Weights of a small CTC audio transcriber.
Training: soap at rate 0.002, batches of 128.
Rows from block 3 of a small CTC audio transcriber, named by matrix and row number. Rows with one number belong to one channel. Each number is 128 + 32 x the weight over its row's rms, rounded and kept within 0 to 255. All counts start at 0. Numbers have three digits each. After the name is the row's rms in percent of the matrix's.
After each channel's rows are labels from the 100 clips, of 14976, where the channel reaches its highest value: "top examples" is what is common among them. Only what is clearly more common there than usual is listed. The data: short read English sentences (LibriTTS-R).
# convs1: first pointwise conv (model.blocks.3.convs.1.weight, 192x192x1), inputs 96-191
# convs3: second pointwise conv (model.blocks.3.convs.3.weight, 192x192x1, transposed), outputs 96-191

convs1.133 093:121131123140120156116072166167134105101073190138160081111136088081173080143104071181152125126145172121165086133143180092141142113157161158085064108101082188092118115103173192127158125112212114108149136054171116140177131106123088133179086143045085110128144165141163114137166154109146110161
convs3.133 099:146150144064062153139103198116111146171100097147097152149108133135096141111154196098124121097098118116112124183100114115178154090112112150097129143126104093120108113146164103192127095117118109100151135136103110165144122173104124123145086082125125095080087128090125106157098104128125111017
top examples: the word "it"

convs1.45 101:107131133144142148111131168058116116100144165134138121181135102118159130156101116069123122111126198148191147135154135145050137094206153151067157093117117189137059147181182122093156111137183167098104136124117140099121152115187115095148100115160149108164169087147070081100119136102131171062
convs3.45 104:136089137123151185089132106055142128168136127077194123153118126091125160128097127121112120156103171103093070138091115139143143082096123121078097104127129106125112118066136176093164087102181112097115117065120105107128121143175134136093155075101111104085098134090106135098150156157131123102
top examples: text has "what"

convs1.89 099:109150084092157128172137136155159191181105117128124113113179173140142088116108140107097141161172113120101141079125065146128097078102164090134115126113127150179145135144088091144116138128070062131128146031164080113110150150128159149150091173104144147133116138140146144126143171056152112135
convs3.89 101:168142143149089078175122141199130097123135126092146105111136117135122081160141125184075073114060118156135170096103153096147144110163155139093184105091179069126191152168156191062092173092149123158136108183109147084154139132146122148159118113109128155128177115151141116122131127100161152091
top examples: the word "is"

convs1.181 096:139161078102115139152114163143095114080137146122157126179106091107129143195171158098130160119110196109124150174086124121107062168100126168124151209176135112147132087122130198118108099072144139167090123125135132126095111132130118149081176136146068107148152145145087131094147095045174092166
convs3.181 100:120124102155170076141137150177115118140080150177172143148142131092173104108146157150181134152128083084109124187093135109109124142042195177165137095084139081132148136150191149044067142080158153095172078072116123095124148121128094163106107072074133184111154128083092125153135111159134170116
top examples: the word "it"

convs1.46 106:153083099112105124078070112191112131069125177101106128066085133136171151127132100145139099130125082133112150145134117205154098110158128093092134149120115144119147135132121210147116097146115172147152131063128194126140183135185137166142090121090139133163102110118161092098155075114168173140
convs3.46 104:110081078140148106108053189135130117145186147117135177134139105090125117097116147139114156162131179078139103072127100084176139134114151104172100073074068129097133110156084126191110100140127126129112141126123140095110159111116134173065097161169117089110138125131097123112127069119095118156
top examples: the word "said"

convs1.56 107:149124116143185119150164101127141151099147091122148111106192120105106149151080138116198193119122153067185137107110190171141168145146144087190172096162089132106143154150125087151081151157128172152128109128118187101119146100101133203094096139152085107106131185114161164104131085078128186135
convs3.56 096:114103130131158075131108129141108158115130120139115075086100123177127125102098127096066134073128131062125186125156130111126138081189156058171091082063105123083154180128078152072109099098145138179045114107144109109157025050046155124138098106071166129124116127146121090080113169131167086093
top examples: the word "was"

convs1.83 097:125087113138176095145114125121149081158189113036105118140086085157095127127176171139090140107122087092133111147135167120086165153134132057081160115086153104101161137131182143113126066134176035138094092141082130183205127176180157135181153148123182107123090149105085159119171074145160110116
convs3.83 107:164127093122155130118089113155164098119150132161155066126137089122155144209134077135173151112087151105159137082169181122128146124117076149189098151141121176052128130150068174129130138129156098123103170110155105197116132143146170124123044148156149084151116126165163154147077084129122112139
top examples: the word "you"

convs1.185 105:111096131087160148116102120130128117122169183119134094141147155165136152192107098125150138152109155094128075146136100185107130144080163125126116176053134190118102110161098191178177141112107103118178105181141081156078157160151083108127127132111173092081120077141135150184123084149147121125
convs3.185 097:189120134097131117062130113084131095106108144108134157188172148106136154139147101155149143128136103182129100159123135144153101066182143152125191101100079186084128108146142127146155115139072164168143096080135066154128151137149111091138138077122140191067115120045124053124106127146139121139
top examples: voice: male

convs1.173 098:143120097196138116096093124109123042145117103143135115160124119110060149099090116131115138078113161077065093088130141105156104122140139193169122136191180112146169123159118142101088107103120058144132068134156140133067148163127092114094124146137075132196139140191197084130100143110052182134
convs3.173 093:084079093109147193079152168158116085129112122116094131153081109107119073141124139100120110117138132140129160123098116135137117121082121125129110119095117064151148092168106118081086073114152157157076137124050073101061157132068115113165075100105114145172081128153156122135148108148134146085
top examples: the word "i"

convs1.97 104:148149127161128157094114161153116180078148121124189056143143139075148175146156120102142114171102086139134133133109112153153159110077105180149150097115151113110088187138112148159103080115077144159131100147061201125190205124145104162098129121194134129084036168161107200077128146137128114109
convs3.97 099:203096136125083160180107184181095135137151119182106114136157138141147142119167149137133148094167176094133109117195166054115177119150082104099125157131053095112100135170146121160154141122112121115065116161137157180195057119148087154122186103152115146153165091142097152184087090134154108116
top examples: the word "is"

convs1.127 104:213133096113140135150119167129164101085156126151164096077154221127082138143112191177169096139189165122150106151093153158091154119113167124102087123161172099151148178073146117165136113142144110098093108124149102134181117176098127115143118097177172186088043132103137090138000142167097091129
convs3.127 102:134103132158143155079070111135114107136120151086119116122142112177076142139100075113092158117069084126063144145112123118171111088121092128159107091135111176085150110117090094128119136169157167148081099133112112169111118131094142166155145096111152117226094104080118130178066119154112145143
top examples: voice: male; the word "is"

convs1.28 089:126091140098124119113112175116144056122106120094073124150155139159170111205133167176119133153166134085105093126153126155127110093142149095126063072161115067146082120114083082091166127142126070150138081112103177113152097131124116064169136166104104161124149148110169121093116143159173132072
convs3.28 102:162216146107195110119106128143162078159147115147129151117164160100181126142103120125037144116093155127101101106126047131159188173124068115119104156087120122062159142129150129184139143099120126125115120091126079124141178171040113079127182129150118113121115118155108098112160079095174114185
top examples: voice: female

convs1.126 098:206135128124134141138102114133064116089121124162094172152127147121073150071110097123180091130165209072114098107161122247157118170149130137114140194111124119147108134121122088123125135101101108166129172096120161156102171151174160178109114118134122106156185107155095111116130169126149137153
convs3.126 104:136084115116200082117090101107108116146142144115103119111103115102117120157132155139098108107182161146102097055105126142100130121100127106188135167135151118140195117140112146125094065158095053151173152129129083147144125071107118105183140139136182093075144160113112162108115108144131125136
top examples: the word "was"

convs1.4 098:160083141149144152147151097179152087097147146121152151114082159101120139172103146104118157182128076163145157086186131142183107148158155123113100158133088128059106135164122097030191151180204157085099086145162124142115103093153123143104131070133159061125119118105120137115122176174100122091
convs3.4 112:087095037146045110133082148178134160106178131076123101169135138157189157185084140154133142117109137104078100135202089144123137117119060127108155149057185126165122142105171092149143037096160183131099120149103152173129158135090153128155091144085168139216092135147159133169141145150165131135
top examples: voice: female

convs1.139 097:119184137088090129148123132142190146163118077092163145132145141093077132116080157163111085088127143122165157104178150175126092103141125147146096158170152176103114145046106117169165115121143126136145065151149154091100141141072147159177104149127121107064108111136145125122096140121149151103
convs3.139 109:156148074145089091125097147163111118153142109132133166066127140162139151142123094141078161088146115123123097078112097117088094178141079185092160154098129065148130130159155131225167135128144119131120150122127127115148108154106129152135142117161125124070170115144180127141088117153171098091
top examples: the word "what"

convs1.142 093:185171135064136173123088132188136134182140102141153144145117103099135097148062123109149072156123162093083145119126115117168119131154086144131211143114120207114132035128181125124149089122215186155117094116144141111170117097102162111187101111123160221138059120112092163133157180132141154120
convs3.142 092:102117140145071151141118160174133148093094112117104125095089174170123090092103148152093159118088091116150129125098126170183117134203174133053110148107099125134113116124145148164130106104175093115074120122144119123145134081121111062200206138129087125118137119120152128131150111077140132081
top examples: the word "it"

convs1.87 099:106118098161119120096169143155128122133090193139083108157098164124208171157126092140107119115152139144087110084172161145071164143143174232164154152164104161125122147119121099157100104078112133110148137104119078126069116189168150123127134109093142056120132130161065144104126105133123072156
convs3.87 099:127152141131116169108172080179074158123118152107131110133166077088087132167134165168157186122136158066116096095147123144133146120192140149076160097156206095153144120105154114162139129090144102204142120141140126179071144132124101148179183151138140142089127144126079092103128162165132113098
top examples: the word "is"

convs1.170 099:167115164153090138215159124104190151117139126127112114078135144170101114161176124113118165091085118161164106152156125090124146123108120101091197111134129166171119115065096176149132116097214163127148149120089175157089116118140098163139162071137122145133129099102130158159123135211139139078
convs3.170 104:138123095160145106120102170129086101156154167090077130116045140166148172117123158142145147136081180183126159162133153150101109118055114108135106148121103160110108146121110128161124142117157117149136131150129142199105148106167143084127085143134152043183129144167154155169119120060187138146
top examples: the word "what"

convs1.102 090:135149076145060112239117075142140104061095158136151143093088143189121151137146154117135143113123185101060125147129147100155123095047142155107157137132118150100061129131184118087132127169102116131149089170082144099176149094131126142091148161075091107179165164121143092145093105106121137138
convs3.102 093:176146100143151137134146080149065135158099117112098091100086095178094183139129182149120106067161139126105110151154144051101154130123142158131153105069154103166134113169132116132134113135078155148101130195074121112147135168111144077119135109124043138102111160203175088116099119137157119190
top examples: the word "i"

convs1.67 101:090135087103106128155136167092140118118135172152129169126154132159121175198041137101154066143166072150165144171127132126093084094071159123109149154123115079144140180102130125079122103144181100188126128114118127178061127138170148129071177108114130128151125072083148124104138103090085164179
convs3.67 097:129130159128109150138118153173109175077131130140129000118086191122128144117115172112106127147149229107126129138094113125168088186127160142129117147150144131116132178134087199070123236161130076093144144126123113149116063077087093181166125121132107059135121116121110162145106195111124121134
top examples: voice: male

convs1.23 091:140162152171117134139127159145153176106065112082136133125094116076136121108114108129071175169162099157176150104108123133149146113157166149104179142141100045123151162182088130141137070103124114145142137108108124125078165095121184113198117133088077070115156169120104134142190161144104092108
convs3.23 102:160165084160120098106124154161144163135139123127094116156112088134130152100093139152072080166138156118092118144193131114118120145113028144102121094159146097114098119089061163150142150174079175038137085108077189169157096167125179184147152113151120134167134121116128166091078162169142157056
top examples: the word "is"

convs1.137 107:123083151104186091135187105163102100125123176087149149110108112068123132066104128090169125133154151153168089118150083171101086114127172146122140115179171110147160145138091106180115135140110092076149120105068140073158154135107164140122132132101132117112179138169125162122103172107148176141
convs3.137 096:129111139096188125167209170173051115121152156155179160139102144178143089114128163137144123155090152143179089135169086086139133139103133098140144101101034120154161188115091173079093131152144117166132115134096087116080216163134147120183068101088198133116106119083155133087083122159140145103
top examples: the word "you"

convs1.35 093:074108130156118109160122144089146079085191092162176100113090139087112159103135130097123151145124096132227161098165083142132171132129184107107056122146166128132196141131099127136095091168106124107075134168126173140190117089134102128163150083115159082126123139161128070084171120094128143126
convs3.35 107:147087106145199135139161112197158058083178098190091105145112099116094171106165080156091122175128076104155120118148129166118178124181116137114136139148130083079191148164148150086166113124123180121089070127134106045134146161138131118107094063064130125124102140088154148084101151129136165059
top examples: the word "what"

convs1.79 105:107099100104144168149164129180140132058099125145136154091155157149122054163131087156137127135111141150113149149171123164160134133134160130132192126165158159091123104115104134177153109117119079049122080121165101103088121080134136161098072174139133074092100164153106125148124164141114146115
convs3.79 098:109141141149162149157118127154116196130108158096168157124139147107102204120128121097174167149177080032150145144199127180135197098115131138082127129169119171188138125124087150064136134154098111171071105147147183156092181211168153147109192058212148105128156140136069126114157159066122172092
top examples: the word "i"

convs1.171 104:129106162188131108057070115085103090142162059171189091195153133149134132131121115178133152076154100147111163126154140091080127167127171197097170092156129177169091114071090120145101092107109154083163133172117120146113159110131155109127114100124098135082134101121154119166097108124186124184
convs3.171 111:151170139161164121047165123161128125150135120153161118125089119112158139146093153147145124176103110118127117099051150133147092164124104163165158156137134156130092111122091077145005149113094174135122114130151125142130133104159156083161094133090177124151120113105145152059152129133118169092
top examples: the word "was"; the word "it"

convs1.138 098:149125116101200140111073090207073114121156057133137153091168186136108146097129199133114124131120184139085166090147124118105113144187145173134057152110140106138114092160138118153133141163179075130103123115142097074125140170197113128098152126010132068117123173134156083092086111171153132118
convs3.138 109:139102139142084130161131119151144130101168113093075098142177034130152103116156093117113131144115183146107135137160092051157134206105108116131139109148114123113108111099100113088123122176144088131161077113159164142117120150133119134160140061082199169131084157093122128101064147145128109131
top examples: the word "i"

convs1.135 107:145106118103123171081168137123122135188145117098087104188086153092170153150092177171084137122136128088129123141120133116134171104124111182098108104109157137125124091117072113150117129142087110116200173127130125184184147204076163095072139118093104178133147097174200142102163127117124122076
convs3.135 103:163140085115102101136145137100165164154141074147152141162121115102111129145160155141087116134137116125127111169134132154167077109129158117119110122139102129142168098078090161179114174120089184134119146087145145089161123108194104138140109120168145167130172081153027129064093120129159138190
top examples: the word "do"