Weights of a small CTC audio transcriber: widths [192, 192, 192, 192].
Rows from block 2 of a small CTC audio transcriber, named by matrix and row number. Rows with one number belong to one channel. Each number is 128 + 24 x the weight over its row's rms, rounded and kept within 0 to 255. All counts start at 0. Numbers have three digits each. After the name is the row's rms in percent of the matrix's.
After each channel's rows are labels from the 100 clips, of 14976, where the channel reaches its highest value: "responds to" is what is common among them. Only what is clearly more common there than usual is listed. The data: short read English sentences (LibriTTS-R). In brackets: how many of the 100, against the usual share in percent.
# convs1: first pointwise conv (model.blocks.2.convs.1.weight, 192x192x1), inputs 78-116
# convs3: second pointwise conv (model.blocks.2.convs.3.weight, 192x192x1, transposed), outputs 78-116

convs1.108 099:085117153132175096095146145158109167117088125156126165112132164131120113122125126108081116121087146094148110134113115
convs3.108 105:123133094113104100099107141123119120164133141124086101138141130129125078102114088097153130140155094111118120126086100
responds to: the word "you" (34 vs 15)

convs1.80 097:147162199121093142112103143123166126143119090127123156143104135107139146097143110152152152117098123144114134152101121
convs3.80 101:122135117112127109094147098140079143182150109134121148136138108134118139162124151186109115097157118155112127170123134
responds to: voice: male (82 vs 46.4)

convs1.129 104:116125124138125149118135160134125080153121126153093130101157109150116142132162145139081100128094123133143123126127108
convs3.129 104:109171180085085149142121134141134205189091109137153150106110150129170111126082108155110153097186129158152131090108106
responds to: the word "is" (29 vs 8.3)

convs1.166 098:145134134148095121166118106059136168124139098094139130134145126097103118119176079153138134087088132184131142167128141
convs3.166 105:131151128150155133091111144131122138111109132159112083112104112131123157093118169136127172135128138123108082108120131
responds to: voice: female (87 vs 53.6)

convs1.143 106:124134203123105161143118122138138125106144139138112160205124096143123149131147119108155121115191124122135106084146130
convs3.143 098:133117099158117136073109082119158159165127111146135163116101139115103121139058092087111124165104161183110103088120150
responds to: voice: male (74 vs 46.4)

convs1.128 102:157170117135144144124147131119151152141140206138095125146201145126119150121131146126140132125110136172111140128150159
convs3.128 102:123125157164123151145117112153147118124126119142105157127112120170091107146110079104137158130139073145084147180122143
responds to: the word "you" (54 vs 15); the word "i" (38 vs 18.1); the word "do" (26 vs 4.2)

convs1.183 094:140146105160169123111162125163134111111086078135066126148137134117138148181151126156102101156085120126148139134121140
convs3.183 102:100157148129127144146108128122148117118168135144125127160116134140133110106156093099102095125110098139133139122106158
responds to: voice: female (93 vs 53.6)

convs1.131 101:122176133131121160132101114154160145114145188189171112098137099134102105130102168109121113125111137169105136141134100
convs3.131 102:141120104088142159124141109165152147093158133078154137130151114118155110101147123118149108153140094156125108124145125
responds to: the word "was" (45 vs 9.6); the word "she" (26 vs 5.5)

convs1.171 112:156118141134174131139111126110114140163112109154150098098146158140099157121120138155136159097131162141114162134115119
convs3.171 100:118171122168125112101115130085113113103135158148126129107108087127125171111159092110093086089120178125119132137122143
responds to: the word "not" (30 vs 6.2)

convs1.28 103:105141155156121144185121071136139136119127138131088112131126158053142112120142113142082181132107098119129120157091150
convs3.28 109:153120154130103130146136158113131151143151144119108144151188085227140163104145163125147124131126165129115123137149130
responds to: the word "what" (58 vs 5.1)

convs1.32 103:106150086154124148118133155095138126133119124125109112059104148178153099180143114144165135137179110107100125097132123
convs3.32 102:111111146111156128120142123156145109096118096151123116119154103123148118136126132140136156155103085154097144116101112
responds to: voice: female (83 vs 53.6)

convs1.34 108:095090047123105157152120091105115094139117161140114159119086130103150142117141137167121100135136118106128116157094109
convs3.34 096:143142118100102073129160118155109139132163152132083150122118128144094158121155141135143097157078146164169129159145131
responds to: voice: male (72 vs 46.4)

convs1.167 093:141127120129128142112121140103086172092144126148097140141116146095121189128119147113121153120111052134115138143126194
convs3.167 103:115158104115129149182166190127139106161131150117099120056162141077161102097127085132111126153109112121131094123161137
responds to: the word "yes" (26 vs 1.4)

convs1.19 101:134119112101143164140111148135150127107134162166129112087145075141186086142151128115131117142112138128154146130090099
convs3.19 101:124124114113169112146098145116111135189138138120142112125128114115139157109127095146092111142153137144146148151119125
responds to: the word "was" (37 vs 9.6)

convs1.16 099:135143122139112113105133123106127120100140125191191106113152128137122140149141173098115125154080144127124140121157104
convs3.16 094:117154160090126135124182117123114151091125129138113111140168087165119148104127152131150128141121107101139133127110182
responds to: voice: male (72 vs 46.4)

convs1.153 110:116172139113085135136153137131141105131118154118109091178100099133144114124141106100125116111144160141137155149204147
convs3.153 109:088166142132108117114134113126145144128172140117116134142138157117152125141127155161135130099150114104102192154092078
responds to: the word "i" (41 vs 18.1)

convs1.146 100:127127141157120101150134127123079141105110126143104118098124103095150096161144130098081099139135152165139132117149134
convs3.146 093:128127130150130125122171112126178138153119135139138168159107085137122112135122114140102142132146074106106072138169134
responds to: the word "you" (46 vs 15)

convs1.137 088:081192086109117132148112136122107119141185140133101120136120057150126106127168166140154113169103181077139130134146141
convs3.137 106:159121150125126098126162125125110097113129072143103111149143088141114116134125087118132128150121199106094108086131122
responds to: the word "is" (35 vs 8.3)

convs1.97 101:153100163128093120132118132104140150139114100142142143194115151149147133117098082177074083148113100158120111147131143
convs3.97 099:120107115075098103127165092133137115177155120116146168081143140125129125130121124073127120126096135140138109120105129
responds to: voice: female (82 vs 53.6)

convs1.26 103:100148109090074154145152169143116142115147155143160146133132135096125114148100120076135109124089138129077129111166080
convs3.26 103:143125134126122111165152151102142180143128113092121113125093122140177107118167125170139103104092124101164118130151183
responds to: voice: female (88 vs 53.6)

convs1.177 100:120157134106163100095132135151143165179112139151118109126172179128129165117108093147128124124135136129104138109167161
convs3.177 102:128136078101154143119111144136131135129122091112156114157106144185166112178103129129123146154140169157085142109135146
responds to: the word "you" (39 vs 15)

convs1.85 101:077141036101096147129110163125127143129107113123096113104142126110153204101151141138137145118149154105099093155155081
convs3.85 099:114105130101152129109103135123177095177131159137128142098172133129134128128141173106129108142136108153150101131131136
responds to: voice: male (73 vs 46.4); the word "you" (49 vs 15)

convs1.66 101:145163125144110155158125139111165125098141128167201140105146106144080156115172145123138063131121121120118118136090099
convs3.66 091:126140125120147108106115097137122114119117101156131169136141110114162129106150121159090135132126134134146151096095130
responds to: the word "it" (39 vs 12.3); the word "is" (29 vs 8.3)

convs1.121 104:186109127158151107113145133124134105133149152162134130115149112153093126125153131109163125178102125156142122138152143
convs3.121 096:124124132148140181116107152139121124134133137051183099131142130126154160124093154134106113120072123127104165108138108
responds to: voice: male (73 vs 46.4)

convs1.31 110:139118145156170142163139175141166092103115132132145142112136155102126095116117096147136119072124145151110111127143076
convs3.31 099:163139111131164165160157117156103103167152123140129121137082094116098143128147106146144161107098113060078131097122129
responds to: the word "you" (34 vs 15)

convs1.65 099:102112085163114159138103141128165087130142104149075165154161166125135147115133174124135138125114156092163143116153126
convs3.65 097:102117125125153124150128126123107140172130139119133095147150115136147163139146156138120124112153116082145190122140106
responds to: text has "she" (25 vs 5.5)

convs1.148 107:147154080106128147163100117116122150172119118116172103082089171151089100158111108122154101132074140109121125126137126
convs3.148 095:110139135127113111114116094082122155144113107148130147123120093138113105163088157133116097141125135070127077128154148
responds to: the word "i" (41 vs 18.1)

convs1.118 100:163155138148153116158130147127131107125154127102107150117131156133120143114091121137159103125130119124166152143134136
convs3.118 100:140112099102143150103166137145105119088090141095091079079134129112131092137106084123137152133162167181112153101115105
responds to: voice: male (76 vs 46.4)

convs1.13 101:157150139107112120117188153099152100160075147094137128155160154130093121144136149140134147146155183144133105125109145
convs3.13 104:153143109126098095127111082116098096126170156111133120149076115119116148159126126099138107146137131097117137107123158
responds to: voice: female (93 vs 53.6); the word "it" (39 vs 12.3); the word "is" (27 vs 8.3)

convs1.144 094:111116130150131143112097164094144119110104108110107150142152102125117149138137162089122102105152097108155110138115116
convs3.144 103:142142116120149143115104127189132134142084107116139144096068107113137197146131101124134152127133149150091124141142147
responds to: voice: male (74 vs 46.4)

convs1.52 107:144077149125130108111135114133118128133100118101153079105114144157181106096080133098134159156130122139105088147074136
convs3.52 099:117106149167095139119131143093163126124169124141142112128087143158153125129118151128130145103160079129116156146126115
responds to: voice: male (78 vs 46.4)

convs1.133 102:115165128121115119144163162148136127130140162149103126086141117108160142120135098129112127085151144113137139145101138
convs3.133 096:139095137144117108126146134124125095180159136164137131123092101114122157116110112135114140157108108120113102162140101
responds to: voice: female (81 vs 53.6); the word "i" (51 vs 18.1)

convs1.147 098:102140139106122148104144181125193120131095117118078081144140103144112115126138121128101136115118134144124122109116113
convs3.147 102:174133107144129145120136138136067124111105152103139132156143134137102128102092165135064128108144147157140107112160127
responds to: the word "he" (30 vs 10.7)

convs1.150 094:116145136079134104118133118153100109146142185134124112151113136091096133141127150146171142126128125105135102118118118
convs3.150 110:134137144139147123143116083143115130139105126141124157132151117139071151177154163141138152129140146135128093101177123
responds to: voice: female (82 vs 53.6)

convs1.17 108:102138127131155104105161093113132181163155125124100109133183115125130140144116111100109134155085149126185085162160165
convs3.17 103:130122099147139075133152143092188133159116132154127140137152174129071135162155139112148122131116141095141122165129140
responds to: voice: female (84 vs 53.6)

convs1.27 100:175126099094112146131112150159133102137092105126127140125114172129109159136153127136129175117127133146124125105113169
convs3.27 094:126118135110137120119072158125116153103169128085089108109125111122123130107093152123123154137152110114122111149166139
responds to: the word "she" (34 vs 5.5)

convs1.116 093:105154117100121090115123130132112132098166142077143136166102101088121141124112135158114168125151090092135138152136121
convs3.116 102:136151143155112113160169141137093092143126110123193178111127124164153088131107084153147118117164156108125127163147137
responds to: voice: female (82 vs 53.6)

convs1.96 096:125154063091105164135138117140114162089109106148158141136158112117154128161146161145108124104106137149126135137156146
convs3.96 100:114118133129088102126141102117143082113138135136122122107102079108134117158110088123153155156138135128132132143142169
responds to: voice: female (86 vs 53.6)

convs1.109 100:160135104105142130107085168125144119116172116185116115099122146130099135166110152144132120167145132119175135158120130
convs3.109 102:142167103138126126107166089104071143120135107143124111129089137122110144112100132130143097117132097157139092125114075
responds to: voice: male (76 vs 46.4)

convs1.120 100:132154126166130192127097118149142133080129151129088137116136221121132128080131107124135109163101130122124180113145137
convs3.120 091:141034114108161156073112138149118106125107133123126116167129095116092153087156165107140134128156132137096130128126116
responds to: the word "you" (50 vs 15)

convs1.168 098:118154114113157128152100141193123156146120116150108162142161142112154144128124115178118063137119141129140118124152116
convs3.168 101:100105175126114157116124149078121111152088136132146117140149157147120111154123094146166129117194129135087107134160152
responds to: the word "she" (25 vs 5.5)

convs1.22 100:147116099137151126157128156162114132137135149170117109111112137148149110101103148160165094170048124125108153148188137
convs3.22 097:199125106148120153105118106089122126125126134140097109164128101120128107105100150142133097156130159091155131160129103
responds to: voice: male (75 vs 46.4)

convs1.46 093:141102108153139088133113203118129117168087113144112131119138128140084077122082110118157114155125119137115140175127083
convs3.46 113:148103115123122084150095099130099125122073114153184146116154088132079132120116101138132116150148139064103162129114146
responds to: the word "you" (35 vs 15)