{
  "model": "CTC audio transcriber",
  "dataset": "short read English sentences (LibriTTS-R)",
  "train_examples": 26041,
  "time_shift_ms": 50,
  "n_mels": 40,
  "hop_length": 160,
  "input": "log_mel",
  "spec_augment": false,
  "win_length": 512,
  "tokenizer": "word",
  "vocab_size": 5132,
  "arch": "quartznet",
  "norm": "groupnorm",
  "activation": "relu",
  "weight_standardization": false,
  "channel_attention": "se",
  "depths": [2, 2, 3, 2],
  "kernel_size": 13,
  "stem": "single",
  "widths": [192, 192, 192, 192],
  "init": "lecun_normal",
  "residual_init": "scaled_by_depth",
  "optimizer": "soap",
  "beta2": 0.99,
  "lr": 0.002,
  "beta1": 0.95,
  "shampoo_beta": 0.95,
  "eps": 1e-08,
  "precondition_frequency": 50,
  "max_precond_dim": 1024,
  "merge_dims": false,
  "one_sided": false,
  "adamw_lr_other_params": 0.0015,
  "grad_clip": 1.0,
  "cautious_weight_decay": true,
  "steps": 13800,
  "batch_size": 128,
  "epochs": 67.8,
  "lr_schedule": "cosine",
  "final_lr_fraction": 0,
  "warmup_steps": 690,
  "weight_decay": 0.06,
  "adamw_weight_decay_other_params": 0.05
}
Rows from block 5 of a small CTC audio transcriber, named by matrix and row number. Rows with one number belong to one channel. Each number is 128 + 24 x the weight over its row's rms, rounded and kept within 0 to 255. All counts start at 0.
Before each channel's rows are labels from the 100 clips, of 14976, where the channel reaches its highest value: "strongest on" is what is common among them. Only what is clearly more common there than usual is listed. The data: short read English sentences (LibriTTS-R).
# convs1: first pointwise conv (model.blocks.5.convs.1.weight, 192x192x1), inputs 96-191
# convs3: second pointwise conv (model.blocks.5.convs.3.weight, 192x192x1, transposed), outputs 96-191

strongest on: the word "i"
convs1.63 [134 140 150 142 159 112 162  81 157 141 105  99 133 142  98 121 122 123 114 142 102 144 115 109 132 147 159 124 182 136 170 127 121 147 148 145 166 108 117 122 101 138 132  96 128 151 140 107  75 146 147 125 148 124 123  92 119 185  90 115 131 138 146 144 161 166 157 149 114 107 106 149 124 102 150 103 134 158 126 109 158 133 190 107 131  90  76 126 135 142 175 110 162  94 127 140]
convs3.63 [110 108 117 117  98  78 149  96 122 118 145 176 127 101 137 121 104 119 156 167 160 112 153 140 120 111 106 165 140 159 150 160 149 119 123 128 121 132 119 107 129 142 110  79 148 149  88 121 118 150 130 136 107  91 125 110 116 136 118 106 154 145 200 117 187 113 157 109 105 135 136 142 133 117 169 107 136 151  96  97 162 100 128 178 120 120 136 137  99 133 108 136  89 154 161 176]

strongest on: the word "the"
convs1.13 [125 130 114 131 129 104 159 130 120 128 143 127  79 126 140  82  92 138 110  86 124 146 129 151 109 120  98 178  80 107 139 122 158 132 156  83 158 181  71 148  49 127 112 126 128 107 166 134 130 115 128  94 134 106 103 118 149 115 149 129 183 129 160 117 139  80 102 108 163 138 119 110 106 157 123 141 121 122 100 162 119  88 124 145 140 151 108 165 125 133 150 132  98 143  97 145]
convs3.13 [156 159 173 142 122 121 145 140 136 141 136 142 153 130 141 107 109 134 118 171 158 167 133 124 133 107  98 148 157  86 117 136 131 122  94 149 120 156 108 157 118 140 140 121 125 140 138  75 146 147 115 147 160 135 130 121 117 189 149 159 139 141 159 109 121 201 111 107 122 135 151 152 100 130 159 106 117 106 171  88 158 116  93 137 143  83 170 126  98  89 166 143 112 131 100 112]

strongest on: the word "i"
convs1.112 [143 146 161 136 151 136 147 172 138 141 132 119 127 117 194 138 117 138 145 158 122 125 123 102 126 122 182 170 109 111 143 113 178 108 110 132 150 154 106 107 130 104  83 126 121 150 132 162 129 113 131 158  91 123 130  96 125 145 136 149 112 126 176 150 132 116 136 130 172 107 123 124 162 131 110 149  77 167 112 121 103  80 142 132 115 146  85  73  97  56 138 134 130 149 161  96]
convs3.112 [ 92 110 107 116 124 118  98  99 135 149 136 127 149 140 139 138  93 121 164 153  91 102  87 114  92 163 110 147 155 140 104 156 126 144 109  92  95 150 123 161 119 185 111 137 160 150 122  98 162 112 104 122 122 123 131  65 170 124 120 132 114 103 156 118 155 120 135 104 153 133 119 170 167 146 121 149 135 116 134  97 145 156 152 167 124 116 130 131 149 125 145 130 111 124 131 149]

strongest on: the word "i"
convs1.47 [144 153 153  93 144 190 130 145 124 134 143 187 127  81 130 128 127 181  86  99 119 129 129 123 117 130 136 138  87 172 105 170 102 116  83 164 132 125 141 122  97  89 132 123 123 141 137  85 125 118 135 157 103 168 136 136 105 126 149 143 163 137 149 122 134 142 171 165  92 148 118 141 131 177 127 146 131 162 111 137 100 140 136  89 159 144 114 128  98 142 153  93 106 100 178 120]
convs3.47 [165 165  97 127 153 126 123 109 140 139 167 103  89 147 156 108  72 130  80 103 108 137 108 103 173 132  88 122 112 123  90 133 135  89 154 104 161 180 134 125 141  95 132 128 130 116 154 186 151 151 128 136 125  96 175 131 124 129 105 108 182 115 127 113  85 102 139 159 118  93 161 132 133 131 138 133 144 118 126  94 103 154 125 138 139 132  88 161 149 177 183 134 169 126 108 148]

strongest on: the word "i"
convs1.50 [102 149 129 113 159  90 127 140 135 108 129 149 174 107 154 150 212 106 170 161 107 142 162 124 180 137 106 102 150 151 145  74 120 146 135 164 107 127 122 141  94 100 158 139 117 154 141 121 141 144 110  67  62 142 101  87 134 138 153  98 105 119 113 137 129 112 152 154 100 128 135 131 117 142 130  78 106 113 137 167 176 100 157 107 152 127 137 118 173 126 128 138 128 113 108 141]
convs3.50 [136 112 106  76 144 146 120 130 127 126 115 131 137 126 179 156 124 197 120 113 138 128 139 103 152 169  67 127  92 118 154 106 134  90 130 142 118 119 122  98  85 150 141 145 131 121 137 108 104 155 129 205 114 141 121  97 123 120 133 109 159 164 108 144 123  93 117 134 114 149 109 147 166 145 128 139 103 163 143 135 113 139 111 139 137 134 160 128 174 117 132 136 126 119 136 103]

strongest on: the word "i"
convs1.125 [141 120  98 104 124 164 147 114 138 104 165  63 139 105 173 119 113  90 168 142 153 109 128  55 123 166 130 121 109 122 124 138 147 157 181 104 177 120 138 138 138 127  88 137 137 144 111  69 147 132 141 132  87 138 121 153  85 118 113 124  61 149 113 125 107 104 145 100  91 123 120 137 124 109 109 133 141 129 132 142 146 121 162 124 136 119  93 131 134 128 173 137 103 119 158 149]
convs3.125 [157 139 146 115 128  97 158 175 124 130 111  92  78 148 116 141 163  88 138 129  93 145 148  78 152 124 135 156 107 150 158 100 127 144  72 128 103 128 151 154 131 154 156 115 154 169 125  64 109 137 127 112 133 130 111 115 154 181 119 106 141 136  51 149 142 150 126 120 105 133 123 141 146 149 133 114 149 104 126 142 132 155 171 154 159 131 153 149 119 148 115 158 115 114 114 105]